Weights of a small image classifier.
Model: 1.08M parameters, 24-pixel images, arch inception, norm groupnorm, activation relu, depths [2, 4, 4], widths [96, 160, 288].
Training: soap at rate 0.004, 7200 steps, batches of 512, held-out accuracy 91%.
Data: trained on retinal OCT scans (Kermany 2017), 74.9 epochs.
Rows from block 3, named by matrix and row number. Each number is 128 + 32 x the weight over its row's rms, rounded and kept within 0 to 255. All counts start at 0. Numbers have three digits each. After the name is the row's rms in percent of the matrix's.
# b510: branch 3 first 3x3 conv (model.blocks.3.b5.1.0.weight, 40x20x3x3), inputs 7-13, a 3x3 kernel for each
b510.0 098:206142119138125115156083080041151132101149162146190140141148086090187121160182117116196084085122082106057114139148116144103130159094082097109145111114152096124094136123187145145104152086107
b510.1 099:072147119188117077168111093161080134174147068061135083160143127100158108165109100099083166078103057159103102142098137141114089163096108202164061145071111129112118099138139118139173143122140
b510.2 097:166133140177132086107088111118127117165130101119129154165163141110135175215067100116129149091076133103126116168118144103120143145131107130143078165084082151079110091090152102108122141105131
b510.3 091:109137082085112141143175125115077122183126192095142140116115085180146109181107124070114146088130117089149142162145112135091137105152127155077122115114114134128131121126127070145179103128074
b510.4 092:135121157127067150155100096125095087146155129104148138126132171162121102127104147171074076163125089149093137126159181116100130127086086201147093132145135123143108119127130105105134107062105
b510.5 108:108169120105068097139098118087104118115193152086104126128076080135131136118146244141075137108175140172180159133100159067143132129081071112089161119171086142161192174114149127163140115143160
b510.6 105:143139119139097136150129155069140133112141144112168134149097138150122086081124141130093099154111128139141177104109066105149095137116110075139120079158135102174170129092081111099112134147130
b510.7 099:139129122115094114121084107078135112130099090141133120120143160131114165181110133122149117111181098074160105102093161171148196093126141169133116132108127132141150125159140159158117151158134
b510.8 103:128140095181147120142158140143152153151125112129129132113188167143141149143099143161113106111123133122097127132126131145121101160106151168138122094170164204142098136111100174142151128082118
b510.9 100:169109141086083097139154117155149088126140137136166114129062110182142110108142086108079137141079143143050137146132064091119095108126145061094064121124073172118168146106146121122154108126107
b510.10 097:138090094125128087136146155119162085144066172155075138127043173130140122124135113116120069145105113127154159129106081082158075166152108161128162140122110126089117177144120128106103132168103
b510.11 095:137139117115133187117215200108100082100076184117145112128150129146140128164112145219162104173127084096134106103140123113129206113184130099095100153127155123136106138149155124163135143050100
b510.12 093:106111043194140159124095123074170124145208123154152198172151122115120101124134091170131108106167151132104099107076090140153195135197197114139096159135105108120131157168104126093119109123124
b510.13 101:159093078065171182144096236121135131120163139088160170128109111126097108171168124101146116147148096137129091117078086147134153103134202084108120124074115108112122108140126126123093116133117
b510.14 096:072170150189172151113088148126091134157100125188094092080103108121150147165116125116138115147171084141191126075153191143153174116090101179140095124101152184080218126120086106164108119099128
b510.15 095:124114132085103125138130133081147134135119156114133128108164084092127165146127067137129118155109151107159190096104130140162070156081152081124155134147184068148177133144134132124138139183165
b510.16 093:135137078140059174097129091124104125123085164114109128165113202121143142164066174169152125073136103162153116100114124085164127088108177078154184126166190131119098130122099084113106092094117
b510.17 100:101121086167106131101098133124108090064140153120105140082108093109153127165143193142114186163147107185160127101083097127120133060108075137211134135100110093130109081078152235121155166164116
b510.18 101:086173111113125142134150130107122095164094139095147131077174162146194171160174098154100074176173031150143095122155105065114115106105129086147136109173094150205143117131180151153079141102144
b510.19 101:098173151141110114081115156098118193118096152089130110165133112107137214134182138108129092215136127159102134105147132089137134142074077111164075080141104114162165142135117098124162127117123
b510.20 103:111149198062131146122159142086113197126144144114142138146191163106119120117109155125128161162155125136142120100121133145141151126145110177097163116106136118091114178163133139149109084147124
b510.21 096:158125117086175154100108212140157187152091122105078131122116122131157190130125118138142090079144133116188166141184144120072131119165187138132169160171145167166062123140137098112150167167150
b510.22 104:160123185103145123080153142076094115105112118163054090138144114091103158198109155103148133108167114089163161175117168133136137176175126104106096169126097094146131132170186151141163160118124
b510.23 099:093190118123124087122150152118142118101142129084128122201146143115181156117102161137167157132103077107126106105098042124084128149150092100102115134100118193085078142069147125136150118117059
b510.24 096:169089136156153124092073102156121094177132170084124165101111109132160157103158128121142137155116113104120144091081129161155082109127131098132125074107157114123104089121125136119137098070079
b510.25 120:081151122131087104125168130176127174136098175191163178083137129112131086154106143103161142124075108134179171159146115124151151111120117092116135117127169058190127140085088155146117138184107
b510.26 095:100113179110088165175083090065157174108133133164148121125119114122160169119137111129118192128100162119197132085119064151140079126123174136090129113170132128133098110133168138100123127115077
b510.27 104:132133109109101154119108160103145120093123159129103175145142144109111131076165205160159096141118155157171048120139120125136116179171147111103148092100093154139159121162109128131121145168088
b510.28 098:130095121161099087131079203150159087146089060130136127129113164103182141107119080143112138111145180173197127159146069102121108085151134121163199164109143101116107081122202188143123183118128
b510.29 111:132155139105126099143090109094149165100161112136109108111104141099138178102127182177166167130164077096148055070134125190151067148114107118129129128136143127117114155134202087099148129147154
b510.30 091:121224174142086146119090115135154059112176095112104161103118138116099110158124078138085121156081061156143134098175222113169144118137109151083111137158170103114163071129094097154135114164120
b510.31 102:176125096142093083134160137152102114154131150152120158097081161105125155112176163109112101132100108135122181133155158187136068118147092129135084189118059174125114094150146076112147090106107
b510.32 094:153100131151134127103162138099097122100170168164136145034124155139142168163134112068094085115113161090107150154159104123138127092132182137065137066086114102096116148140100126103122135151129
b510.33 106:149173162123154098111170157193100102094118152134121164144104182095125095065116091137112172073111144164124099210110078134151156123072077090117135151154091087121117083088155100128112080069083
b510.34 090:121122128068142074137148148168091155135143137135125086117158149128142144121117137100086186222098103125130125060134143157119153084147102071113139083092198093120182104094111104136150189160139
b510.35 104:167145084148111107170142143123136146138115143131095187104178106123201125126138115130107103098126129090166109149112107153077150104189127096128112144160164171044157111102112078172106142171111
b510.36 109:116115132166101166119178124173154093158125092103165118139103180099181106063122155119115137120142137167120127122112163146173176092114171122078087123148096048164147100136147095155128161178169
b510.37 097:207110105152091090162119112129137098104091132185136097084112168164092128080085124135143157117106092188108124159113098132143137122143131132093085111190133175133087110126151143102182126092171
b510.38 110:139114100204088114100159159132126154143113141153118179069128139192133146106159112189117094086114151049122170123153080079085088101146145117104148146157116199134131106128202127123139144148128
b510.39 100:129129133062121087088131160183118154129191149123183189133149120087156111126093153133112134024125051138173101161114139141155151095065126101122119143116100145101128164124085166131130160126124