{"targets": ["finding"], "norm": "groupnorm", "widths": [96, 160, 288], "loss": "cross_entropy", "lr": 0.004, "max_precond_dim": 1024, "merge_dims": true, "epochs": 74.9, "final_lr_fraction": 0.01}
Rows from block 6 of a small image classifier, named by matrix and row number. Rows with one number belong to one channel. Each number is 128 + 24 x the weight over its row's rms, rounded and kept within 0 to 255. All counts start at 0. Numbers have three digits each.
Before each channel's rows are labels from the 100 images, of 14848, where the channel reaches its highest value: "strongest on" is what is common among them. Only what is clearly more common there than usual is listed. The data: retinal OCT scans (Kermany 2017).
# r30: branch 2 reduce pointwise conv (model.blocks.6.r3.0.weight, 72x160x1x1), inputs 0-159
# b30: branch 2 3x3 conv (model.blocks.6.b3.0.weight, 108x72x3x3, transposed, each kernel summed), outputs 0-107

strongest on: finding: normal
r30.37:125131114115125146126150098123175134139109121127158121093116123151098163090147111151123129115115149099117169127130149127113109147138138137123155079107076177145168119091083115123130099164100126146097123114094143100137103158172121161091103121181122118113122113140117140162113148100137118143143119158109109108114122105122112117136118192072136134188093147128089137171150124117151115178160145141131100098121085124137138154097161116137116130142143107155136146128137163117172105085103128
b30.37:100087134120099151122139156145096103149119102143082142154139116145136148165143125133156133144137160152134122121127153116149110157143097114113119163107140152162111140136100189139170155133115161188154199114137122134131146155101133148170121120113102118146161113139171156164165108114132117140121126136149125103107080143132170144

strongest on: finding: diabetic macular edema
r30.21:125105091167099121104151151137149132123122142101139076128150097104125143086135188162107154169137095109112132114150148097131149164143137123132099118126106197139116118117070108111103157130111135146140144144125199128139183150111134154123123118162171104119106151144113125119117074142130121110129098162136152087141154146115110111114092131137120101151120136124144110153104138133173136144156144130131108116145117072092122098126106098142144143159160136125112100080109087107114112122103120
b30.21:123135136112097112106131131103125195120105122131093108154138103128161158098132136109154115144096121111122170105174179132111133141094130135127110134088120145193126144134143150176129115167131119071121112126113142103169129131112156114110150114122141133149115145141127114065115133133162112130108147093110119095161063144139142127

strongest on: finding: normal
r30.55:147142139133112158171146117125173095093103161149159124126152140142130144112166127114137128127105062167108094131079097105159143135137173141151160138153147116126138060107138157139107119128166106146112158122066118105149113121113140140154111083136155101147111140108168123135126141157116128116128124156115150113133116153147110116101141106155135134094161114155086143142121102129103127120122114124125101145119142144156131152098103147109155129190155154142117105137127126146187148124199105
b30.55:157147127134100139148100142109098115148120098127150104119136104122063144148095092153147114112134094156125147148111134087119147118166109127121107131165111153155109146112175122136163158123139113106122143129141136148132117131136168085142079117124173175166131153147101110135153096119170136119177125092134166139090084116155146133

strongest on: finding: diabetic macular edema
r30.60:134136133098097101107136155150167098115129086116132123172101113118109122087152159126091125080126105159114160168085134126125136123097147117126104171158129193101116100141122122107091138158123099149162107141115100119136127147132139143140134124114097118158107098097128126109136148121092091166139138069148162167139142132080096135107124123139140125130152116138178154182105139161113128128149155126136141131083100158106154105141153116102124157112122074129150087135115133087130090143125117
b30.60:126109139088112102123147184161147152112126145072097171165117141158180106123080099106126135114122130170110134085124153118133080163123176104172125138168143151138137126123093141104107129105092122133151135173125100129138162137153122134129146095116146095103149142127135156105124153117117117143149108092147136134138093147106145117

strongest on: finding: diabetic macular edema; finding: drusen
r30.48:126124131106154115095121158129156188103129138149090118120112098152129174147105127131111143155135163125134143122156116166095104129123124161123168151111090157161080142116140143102115093132046136126127084120133111123141129113143175117156114113146141130148118157095134111141132108128123102130142135117096139131093135147147126108126103122097137119137136118128129132152133141114146116112086106132131097134135118153154128213132082107146118080162178167222120120116131130140113145108132121
b30.48:138141117136126117141128113140165172161096136158127123101069140167166153124152063136120155100147153104158138134119098123155143134115172112150151123100150124099114110120153110131131122126122056099164137099130125113147091098078125134136086161108142146121162103112137118148174132111121109107179116141127127117092118138152120123

strongest on: finding: normal
r30.30:127121111142135129171125103136139119112084129134138151094141106133171127126125156179150153129105153160116116168111115148112125167131160119122118137122108153139156134151122109097174120120124163183162151092128102087118081119163145124128139127125132101146141121135089133152148088128128169155153168093086132139095111112117079137141110140149115153110132087145142129147128154091131102118140174092110109146107133091088149168102123146138110108147075154127097109133167086151131075148133102
b30.30:157128095153145090123182113108147068110167145144159163147151191153125060135101132175146129097098141130127173137153109121140146114138157135129071154152110136109131128086128102156114100130123132078116143106142157121126110121116120150114133144132121107157103142129148147107125131128103140132112113131117086160102101156132136119

strongest on: finding: diabetic macular edema
r30.29:129077140099090130171145091141091138108115127114136127123106138115113106105106150147168126114112156109143116152091128138147139145134103149159113159125153127153150109128115145148180147149102105117161128130159134107189125129155144132148148146124174131080173123126112110164120163079126149109159096098099118147164081110149141128125161091139117108148120129118120123119134101070095131124146125104141136142140122096124104096111138114082119138082103095117149144098149107096105103063161150
b30.29:128175136155103136076145117151092187107114110128064112082119111132106079140087141129143106142158128113140102072148093116099166132117145142148117158149114125120173123156095144129144105133119169161082111133097110131124148100148121127109140118130112148097118151138152096092140128114124160115153146156100122112139115159123127131

strongest on: finding: diabetic macular edema
r30.1:079082133172141134138123116104099102125119128140124112160121097157109140106133138164135088144117150139145166138117151100128161135115084078145103131122124117140145125116107104132116150110091095130143133102107124163189107127148138156084109160140080142135112097151150107109112141134127099123128129116126163097096103101069121130157101126175144146125114146117139133105122124155145137125102185140096150136114168129145134098150129128111064158142128112102127195100147109120071122106143149
b30.1:137119105101121108097162130122158156108153112087164138141130105104140158126090117132165136117128136092117128110127148132186147107094129121105154085136146114084148129111102128128109152163143174125155159109147142110134148109112137128146145119176124104143149167139110101146099115130208091117137172084106145141105140138131153093

strongest on: finding: diabetic macular edema
r30.35:140131159114102098106102131144129114105122131094144144085129145104163115139173182148148131130130102120165123117084119162107131116114136162130115103089136135143110111137128097145156134143144094087160105103104102097148163147119130145128134134147130145128195120123133154116131146061152124113126120107140146135102164107142091124127091097130108115120163138117092163157126137118119153128128144118097119161145112131135154124119108127153104094127118128093211151185148205146141115112127091
b30.35:138085104064137115142191102100099168092127161109108133109095121096129092093092129102151103140108107146114126125146159152144138173122132159153129097146149123123117104134109087120107129154098119127123142100107102137117135114118141146136144124121158097110087152116150131158113080131097149123110103078099138135149119120111171091

strongest on: finding: diabetic macular edema
r30.13:117099087134115142117113129110173109126119130167143140143146133138178098167113121178118092162128139150124145128123153137155123104122142176111181125129112131096123147145148131126094107107103091130139089170113147160141143122126116127141125132196137141128126136142170173100145088120104108082110118136164127132166119145097123105165124114084129113078112144096129125156134147114112151154137123145117134102122158140130104087142115103118126092142178098206136134140095096153111107162118112
b30.13:114081119103118103101122144146123169094141156121120111087116101112117216095108115141127168139099122111072136113130146066117145156113093126114120110135127142187075120150118131112134142111099065137120127117139137126136139156147115101136122090135138138129124134126083111123142121119126141117122138138110137140172182121111117143

strongest on: finding: diabetic macular edema
r30.18:114148142119114164123114115129155154157102150089118152146113126118131138127101122205126158092112117136110089139122109134134116132114143150101150127114115153107135106106135122080133107143096142135131125186131118114171174090129153108114126126153142104089102114121096107112108133173126137146104134117091143135162122159099085115106122196146095159126128125128149129216102141113131162145133090135108109146109154161112139133119100136160107109144163128177130145140115169137120112145161080
b30.18:137118117127095115161128108165156175092155157125119140094133135119093122112143142123153121125120113151133143133120125113140164122138090111208122136148131167190108127157142137174136084153161114132125133155098158126146135126112143079141144102124170175086169134116167134132178117099118134123137116124099122148106103103139145131

strongest on: finding: diabetic macular edema
r30.9:100111107134127146111115128150118147144138150142119123138145134098076099102107142180161112148105131110112110129112102121125104133110164150132143127130123139095124102115084153152151108137165106200106124120087179152098145148162105130179128125141187113082137097186084105116154091149132161179139137101129074115132144142108145120122086135114133125128105096135151139128125117133118118146154120113137130097159133136132166130147128143107126119137148095191152102110137122117159134073153124
b30.9:162116148151145147169091105138098176137153140110194118156135110103130131126140110144106075173140120163140136111104132116121170107171133092124150136137121073150116142099112141155131126159129139108137148082142154169138111119112144133133133108105150130141149104142122095165174103112085166123137153137124110118106107131111139078

strongest on: finding: diabetic macular edema
r30.10:169112090152161133130163091147145136125094107135090138143131153103152115110110114171127116127097170149123131132109126149157087135162123139104160129143125138099140121117134097131116128131147120156141123093129122104125125135089118110114157148154109110144105149142169153120124145133113133131139162139168171118188100146109145168107145212132143073116106115119124146181109116123174150141140118181136106168163153176135156117172112141116116118129156149176132127129089115110142094128121100
b30.10:126117105117127133171096126126130132082103169151158140130096106098113177126142155131155093085115183119114107125130172114116100105104085118112154117121166113161118121186111092158112161112144136143131126108156187103146107120132172096175135141114129166126155111118130137082124123153131107115139121097132120125141135107133104105

strongest on: finding: diabetic macular edema
r30.33:117096105095094117093096101103165128153179149135141085133133136151133099145127110146130164160138105142125162130141146099108155173098083108111131116110142121124103098136119134096122148145096097084135107130105117135150152111140162120123144151167110121099133118106133105179119118145206131146195155128126132155108112120129107102095132151151105154117106103122111158119114118151165122105139113157149138102178138137100120152159093115098123109136093112129179123078121106125100116090128127
b30.33:122087142089110118146117180165120146125100131117106118164134101144149125122128151129134103185091096152128130117145129108091148131133185126186077065097092139126123123138129124120129122096101118088129106126128168140139142164136113108136169090103117141125133132139103131118145125101123148126141105068129146120159088124153155128

strongest on: finding: diabetic macular edema
r30.70:095137139152079148117141119100112109125155119181114154149125120106158062114098122109082136136144174109152133090179153107136133119082121117153092119134165162134147137113160134131118101188151144116143119144096144108109106099109148153125125138175159143119159135105125122149125121113112142118178142134089168133127112096136127115113150127101122174117135144097129124132151149171121168102114122116134133106151129094114116116088173126129151082120124119151089124120117122138060150128085112
b30.70:190163146136140111150133138145161173156083118119162144142091157118150174103123120139083142122110117133122122127122093131141155140106131125102132111141109139148112091105163128168119120109137137131091109152134141099149111123103147159127125116135136127091138151121119154175121088175118101148142131162102109157118117119163042145

strongest on: finding: diabetic macular edema
r30.14:164136131121141145109103119169106110115155138104102135119146134161109120125173124135190130131083118169144109144106190155138100162156133102086094150141136111115111112086201140152121143135111142123151130132128110165095097123116119095126163110136117098140143141125130160085186113150090169141139137143114142117123152126148154116119100120137098135146114128128115132112110096061135138094141145095117105126127105169102147155107145124109164132137145121086132101158128149113159166171138108
b30.14:102078143127119175155097177152188116127153128151160149124154108098131142106141113159133095148115139118133107169141138108084133152139100131168124124160084121132119147176083125146174163128151146137112160145126143104142143104132112114160073157107163134117154083141122132104160112141122102121108119119140140131116136106097143116

strongest on: finding: normal
r30.19:155103150096088115130108081146135161148126166129156138123131135121115177126147121113153093177151103135147136151112141149100116093177114162159119110120145118150131139126104162170089131128121135143122100107093131137104128138124135153128159146168120135078127142117164133120151148115144100143153147159134106180099130148110122124091113083086129110113134091132140100115153097133133104155138106102098085109111104093116127152110107086087145117139155177157079097101120124099101140175106146
b30.19:156094143112175135127147133108113127137161165105137104124150165182133129091122105149127126097087144137130125121113180141152117149135132122157110144140163103063138116114109158102105127175119131112142137134097132182134117123119139116218132113133130117105139152183113147101120115136111162150120113125102108105095109116107119127

strongest on: finding: normal
r30.0:143136140133145103149145131139146117090132125135100103093121169120103123133101137145143099176196087109136117153095182087133106146117122123104141151118141145112140107151159124164159117125136112130130128179142113126137124083115099136170108137109108138158154119148116142134129145104218157161147093139127123140143138146133138107077106123103109157157144113134108142108144106110144132110157156153135158080110109091117129143120093087141129166124120086130191140111131139105114101141097095
b30.0:136087086133157163152123114119123146138139157097142181135106151101115147162127118112111153179121125154113112108087121181124135119140077134174129118112127117132127145152130124156124139153120166185152134147095133154163184100139130093162127104092132149104162147086121135139109100121155124151090098119117147098124132133096126138