A small image classifier, trained from scratch.
Model: arch inception, norm groupnorm.
Rows from block 6 of a small image classifier, named by matrix and row number. Rows with one number belong to one channel. Each number is 128 + 32 x the weight over its row's rms, rounded and kept within 0 to 255. All counts start at 0. After the name is the row's rms in percent of the matrix's.
After each channel's rows are labels from the 100 images, of 14848, where the channel reaches its highest value: "strongest on" is what is common among them. Only what is clearly more common there than usual is listed. The data: retinal OCT scans (Kermany 2017). In brackets: how many of the 100.
# r30: branch 2 reduce pointwise conv (model.blocks.6.r3.0.weight, 72x160x1x1), inputs 0-159
# b30: branch 2 3x3 conv (model.blocks.6.b3.0.weight, 108x72x3x3, transposed, each kernel summed), outputs 0-107

r30.47 113 [194 121  51  88 126 108 108  77 152 147  74 108 228 148  99 103 107 122 115 117 110  96 129 137 116 170  91  80 149  95 118 157 112  97 164 125 149  91 106 127 127 128 144 161 144 133  36  91 181 120  84 170 136 120 140 141 161  84 129 100 119 146 171 173  93  78 152 140 102 132 205 181 117 118 120 111 116 165 124 163 114 141 162 155 119 175  92 111 170 156 145 166 191 115 152 178 122 131 137  82 114  73 112 193 165 124 126 171 135 115 118 142 129 150 121 126 167 101 156  74 135 173 116 155 150 140 156 127 119 106 156 139 136 110 142 186 124 180 189 106 127 146 157 118 182 139 141 142 121 185  91 106  58  80 124 149 140 117 135 168]
b30.47 110 [160  88  80 102 116 178 107 107 110 107  94 146 103 124 114 120 119  74 123 177  59 176 149  61 157 106 182 150 159 134 160 142 148 119 127 109 137  65 119 102  77  93 125 114 168 144 162 173  84  65 116 186  95 134  87  98 151 178 163 158 150  88 121 177 116 107 134 125 136 126 123 101 137 157  81 142 121 103 146 136 102 140 139  57 140 138 112 136 117 129 139 136 127 173 150 210 113 137  80 128 180  82 130 112  49 109 117 128]
strongest on: finding: diabetic macular edema (53)

r30.12 108 [159 122  52 193  99 147  74  73 109 138 141 130  84 149 148 131 155 120 124 202 144  87 151 100  27  84 120 123 118 183  83  97 109 140 113 137  82 131 138 103 152 109 111 129 126 149 175 124 130 104 180 106 138 149 157 168  93 115  46 124 127 189 146 139 132 165  94 139  96 182 123 100 117 103 173  79 149 106 160 136  70 162 122 131  89 130  57 153 140 143  99 105 149 144  97 133 123 132 116 150 171 153 119 117  62  96 142 128 115 166 155 145 115 140 136 182 179 100 138 160 145 119 116 131 173 126 178  76 205 115 162 190 122 110 144 166 123 119 118 156 121 145 113 145 151 133 113  90 110 114  46 134 103  82 114 149 127 144 175 109]
b30.12 104 [173  52 128 119 127 127  42 101 138  79 138 113 176 131 100 125 109 170 160 145  95  99  66 184 156  88 102  92 115 148 124 123  66 183 101 111  59  93 127 116  93 176 115 119 111 113 164 137 134 162 155 148 125 111  48 142 104 159 126 111 163  74 148 136 178  86 142 151  93 146 146 157  85 107 149 120  78 167 126 112 147 120  78  67 192 117 119 111 123 116  86 118 142 125 146 109  95 123 128 118 128 150 145  85 109 118 175 148]
strongest on: finding: normal (83)

r30.8 101 [131 130 147 159 159 136 113 159 172  96 123 122 137 157 130 133 127 130 135 109 192 116 146 123 118 145 150 163 161 117 132 193 157 164  97  91  88  61 146 120  90 132  82 128  81 172 108 123 145 164 178 112 146 104  71 133 129  78 106 160  84 126 171 157 138 206 121 128 190 190 179 132 166 112 161 147 142 114 156 186 116  80  96  83 106  73 110  99 135  90 128 101  76 157 125 118 184 117 121 147 149  74 135 127 129 173 122  80 152 121 126  99 182  94 119  72  99  98  66 138 178 133 123 105 138 147 124 157 168 105  78 115 149 157 171  94 108 104 111 142 122  85 174  94 183  88 102  65  73 109 137 134 138 139 157 127  92  74  75 105]
b30.8 093 [118  97 143 140  86 163  88 118 158 156 131 188 162 181 151 116 153  75  98 112 114 131  84  94 152 111  64 151  69 196 139 172  91 109 185 142 145 115 170 119 151 116  92 142  57 143 140 101 137 149 144 125 124  97 125 118 146 190 152  81  82 126 125 167 129 134 154 130 148  86 119  71 123 111 117  93 211  78 182 141 174  90 142 152 102 178 115 156 114 178  79 154 144  76 144 101 141 126 143 105 115 130 131 129  96  94 155 145]
strongest on: finding: diabetic macular edema (40)

r30.36 105 [123 145 139 192 117 117  79 147 134 122 213 172  87  99  96 114  93 142 169 122 146 102 152  99  93 101 103 156 124  76 139  91 115 159  80  78 173 147 173 109 222 144 111 184 145 126 100 146 172  65  88  74 110 133 137 123  84 135 125  85 139  66 136 112 133 120  92 122  86 104 146 173 108 162 123 183  94 140 138 119 121 151 126  62 104 185 103 139 123 188 128 152 101 122 183  77  75 170 127  86 127 144  96  82 129 127 143 173  98 131 134 122 169 144 166 122 131 134 124 121 109 121 126  67 106 140 151 110 136 103 153 139 136 138 111 171 141 160 150 124 129 200  89 146 142 125 120  47 148 100 125 105 133 149 122 214  80 116 135 108]
b30.36 096 [124  42 168 139 146 149 122 149 133  95 112  49 110 140 157 201  79 147 162 120 142 140 118 123 167 119 138  88 126  82 133 158  48 141 156 176  76 146 156 108 113 141 113 132 168 110 171 136 108 128 121 179 153  86 131 179 117 114 139 110 128 116 155 102  72  98 119 124 109  96 173 174 100 155 123 197 109  95 119 142 179 114 111  74 111  78 128  73 105 112 132  90 167 105 194 184  98 122 146 143 119 137 135 152 110 143 174 141]
strongest on: finding: normal (90)

r30.58 078 [178 185  91  98  95 141  81 104 155 131 147 169 106  87  86 139 141 110  87 103 142 104  87 117  93 147 142 107 110  99 165 133 158  83 163 152 116 153 121  87 134 156 121 171 114 136 112 106 155 162  80 117 115 158 171 178 159 141 103  96 160 152  94 181 144 121 162  43 125 152 129 133 125 155 146 190 141  99 105  95 119 110 109 113 103 169 116 178 132 174  90 183 178 118 133 137 110  97 138 123 147 168  77 122  73 105 156 102 137 112 143 155 176 184 107 197 187 115 127 213 162 125 153 151 135 126  76 126  41  94 111  44 114 166 163  95 122 104 129 152 117 132 160 155 128 119 139 112 143 168 163 122 148 107 192 113 107 110 138  85]
b30.58 093 [132 153 154 151 115 134 106 125 139 168 160 100 109 127 128 211 116 178 196 169  53  67 111  86 205 119 127 124 145 137 166 152 149 153 171  75 122 120 161 153 121 153 108  95 166 109 100 132 115 129 124  95 189  98 110 138 116  75  95 128 196 115 123 130  93 104 190  77 135 129 146 126 110 148 100 120 127 104 146 165 161 157 180  74 138  77 130 154 137 153  89 130  87 143  74 156 121 141 149 160 112 157 107 157  80 149  99 173]
strongest on: finding: diabetic macular edema (81)

r30.23 095 [122 146 188 100  61 123  83 112  75 116 161 145 186 103 179 129 221 158 115 122 132 115 108 115 136 158 109  95 160 138  99 175 149 100 123 151  87 123 162  88 169 101 100 111  73 128 144 110 148 145 203 138 141  84  82 137  98 165 126 148 115 212 128 128  92 165 159 132 148 102 149  99 144 123 120 152 165 119 103 127 180 105 137  89 134 107 158 113 118 130 143  93 124 128 121  88 118 103  98 117 141 159 172 137 178 162  78 132 150 154  64 135  95 150  96 116 109  97 128  47 116 129  91  92  48  75 125  88 109 123 121 121 134  95 207 104 163 137 109 137  84 142 107 128  93  92 104 169 181  91 119 113  95 185 125  79  83 118 147 134]
b30.23 104 [121  74 155 167 100 166  99 150 122 111 119 138 108 156 181 128 166 109 121 110 139 110  79  34 153 155 167 117 147 142 119  84 156 183 149 122  86 136 119 114 129 193 108 174  84 146 152 124 192 150  86 120 105 175 113 125 119 151 122 140 156 159 129 131  83 166 155 163 134 156 118 133 112 132 102 130  93 101 179 171 131  60  57 157 177 175 120 147 128  97 158 177  85  99 125 179 169 156 126  89  84 128 105  98 120  94 176 131]
strongest on: finding: normal (96)

r30.57 083 [119 157 168 185 159 185 110 166 126  37 110 109 115 151 122 118  94 117 109 176 134 117 179 100 133 169 183  98 108 107 169 142 123 145 150 144 180 144 137 157 127 112 152 162 147 147 105  91 128 168 115 122 121 193 119 148  92 128 100  81 101 140 145 158 176 126 167  99 177  94 111 141 140 157 123 104 173 109 120 143 152 149 111  71  98 124 147  99 115  79 156 118 102 142 172 139 177  71 172 149 130 154 114  78 145  80 136 171 107 100 164 179 125 130  78 149 119 106 112 118 102 137  76  82 121 129  57 174 102 147  68 153 145 158  48 136 159 107 151 138 160  70 141 126 176 150 102 110  65  80 155 137 120 162  88  77  76 119  86 132]
b30.57 092 [127 163 106  85 181 157 138 157 125 165 104 121 117 148 111  87  90 132 112  76 145 151 145 244 120 118 167 162 131 134 172  80 129 134 146 171 102  98 135 181  98 152 149 101 192 130 101 131 100 135  89  74 163  83 173 126 129 170 113 137 115 133 121 127 144 130 117 102 179 121 161 104 124 152 111 149 189 107 145 176 125 171 126 175 108 156  90  84 158 218 166 117 108  94 140  88 158  96 131  89 108 128 130 143 152 132  73 160]
strongest on: finding: diabetic macular edema (67)

r30.53 082 [162 146  90 129 119 172 108 144 101  89  44 157 131 202  71 125 108 188 100 108 160 144  93  79 112 158 191 118  63 143 129 120 147 138 114  95 107 138  89  92 143  86 106 176  76 145 142  74 136  95 157 109 119 149 135  92 113  99 131  95 138 161 119 137 176 130 149  98 163 165 129 120 105 135 127 116  96 152 102 148 168 110 126 171 140  96 119 128 109 120 101  62  82  98 132 119  89 162 165 125  97 138 183 170 162 138 161  98 103 135 178 114  85 183 113 112 179 142 108 144 178 188  89 229  90 118 169 148 175 134 158 111 121 127 147  89  72 149 127 106 158 115  97 118 136 165 144 118 123 128 106  88 127 166 188  86 113  99 127  80]
b30.53 089 [ 87  92 146  71 113 169 143 103  96  49 140 166 182 187  86 110 117  94 174 139 146 108 110 140 119 134 122 115 153  98 144 101 137  72  97 160 117  68 118 135  62 173 157 115 169 157 156  97 123 151 100 120 143 146 114 138 165 201  56 132 114  73 119 143 181 101 110 137 121 122 191 112 126 194 100 103 167 178 120 108 140  99 132 123 101  73 183 166 152 140 117 103 184 123 128 132 162 170 138 106 132 130 104 131 153 108 156 131]
strongest on: finding: diabetic macular edema (30)

r30.15 111 [163 140 118  69 161 145 100 155 115 139 165 139  44 173 105 150 123 149 149 111 151 201 188 160 168 154  90 109 181 106 156  83 131 114 124 196 107  96 130 188  94 171 110 183  74 101 154 131  96 122 147 109 150 127 131 170 105 148 108 144 140 112 121 121 132  94 107 113 144 148 142 141  81 163  41 114 120  85 130 195 138 145 134 114 100 108 158 157 134 118  97 188 146 186 191 143 158 127 153 116 120 132  90 119 111 117 104 159 152  90 160  84 102 116 176 168  69 102  76 146 134 122 155  95 104 107 143 153  84 106  74 118 109 141 131 138 105 161 121  82 108 145 128 162 143 168 109 151 179  99 115 133  61 105 213 125 124 126 180 128]
b30.15 103 [ 90 120 125 168  41 125 136 106 173 124  78  73 157  85  77 121 174  89 138 131 142 127  90 118 110 135  74 140 100 132 111 122  98 105 177 131 121 133 124  59 141 160  85 164 114  96 111 119 149 110 179 102  81 135 146 110 142 169 135 175 107 118 102 154 107 169 132 164 119 199 121 151 160 119 130  44 153  96 146 104 154 105  89 166 103 167 112  69 161  90 116  91 101  86  66  97 117 125 159 120 159 142  83 152  79 137 117 143]
strongest on: finding: choroidal neovascularization (64)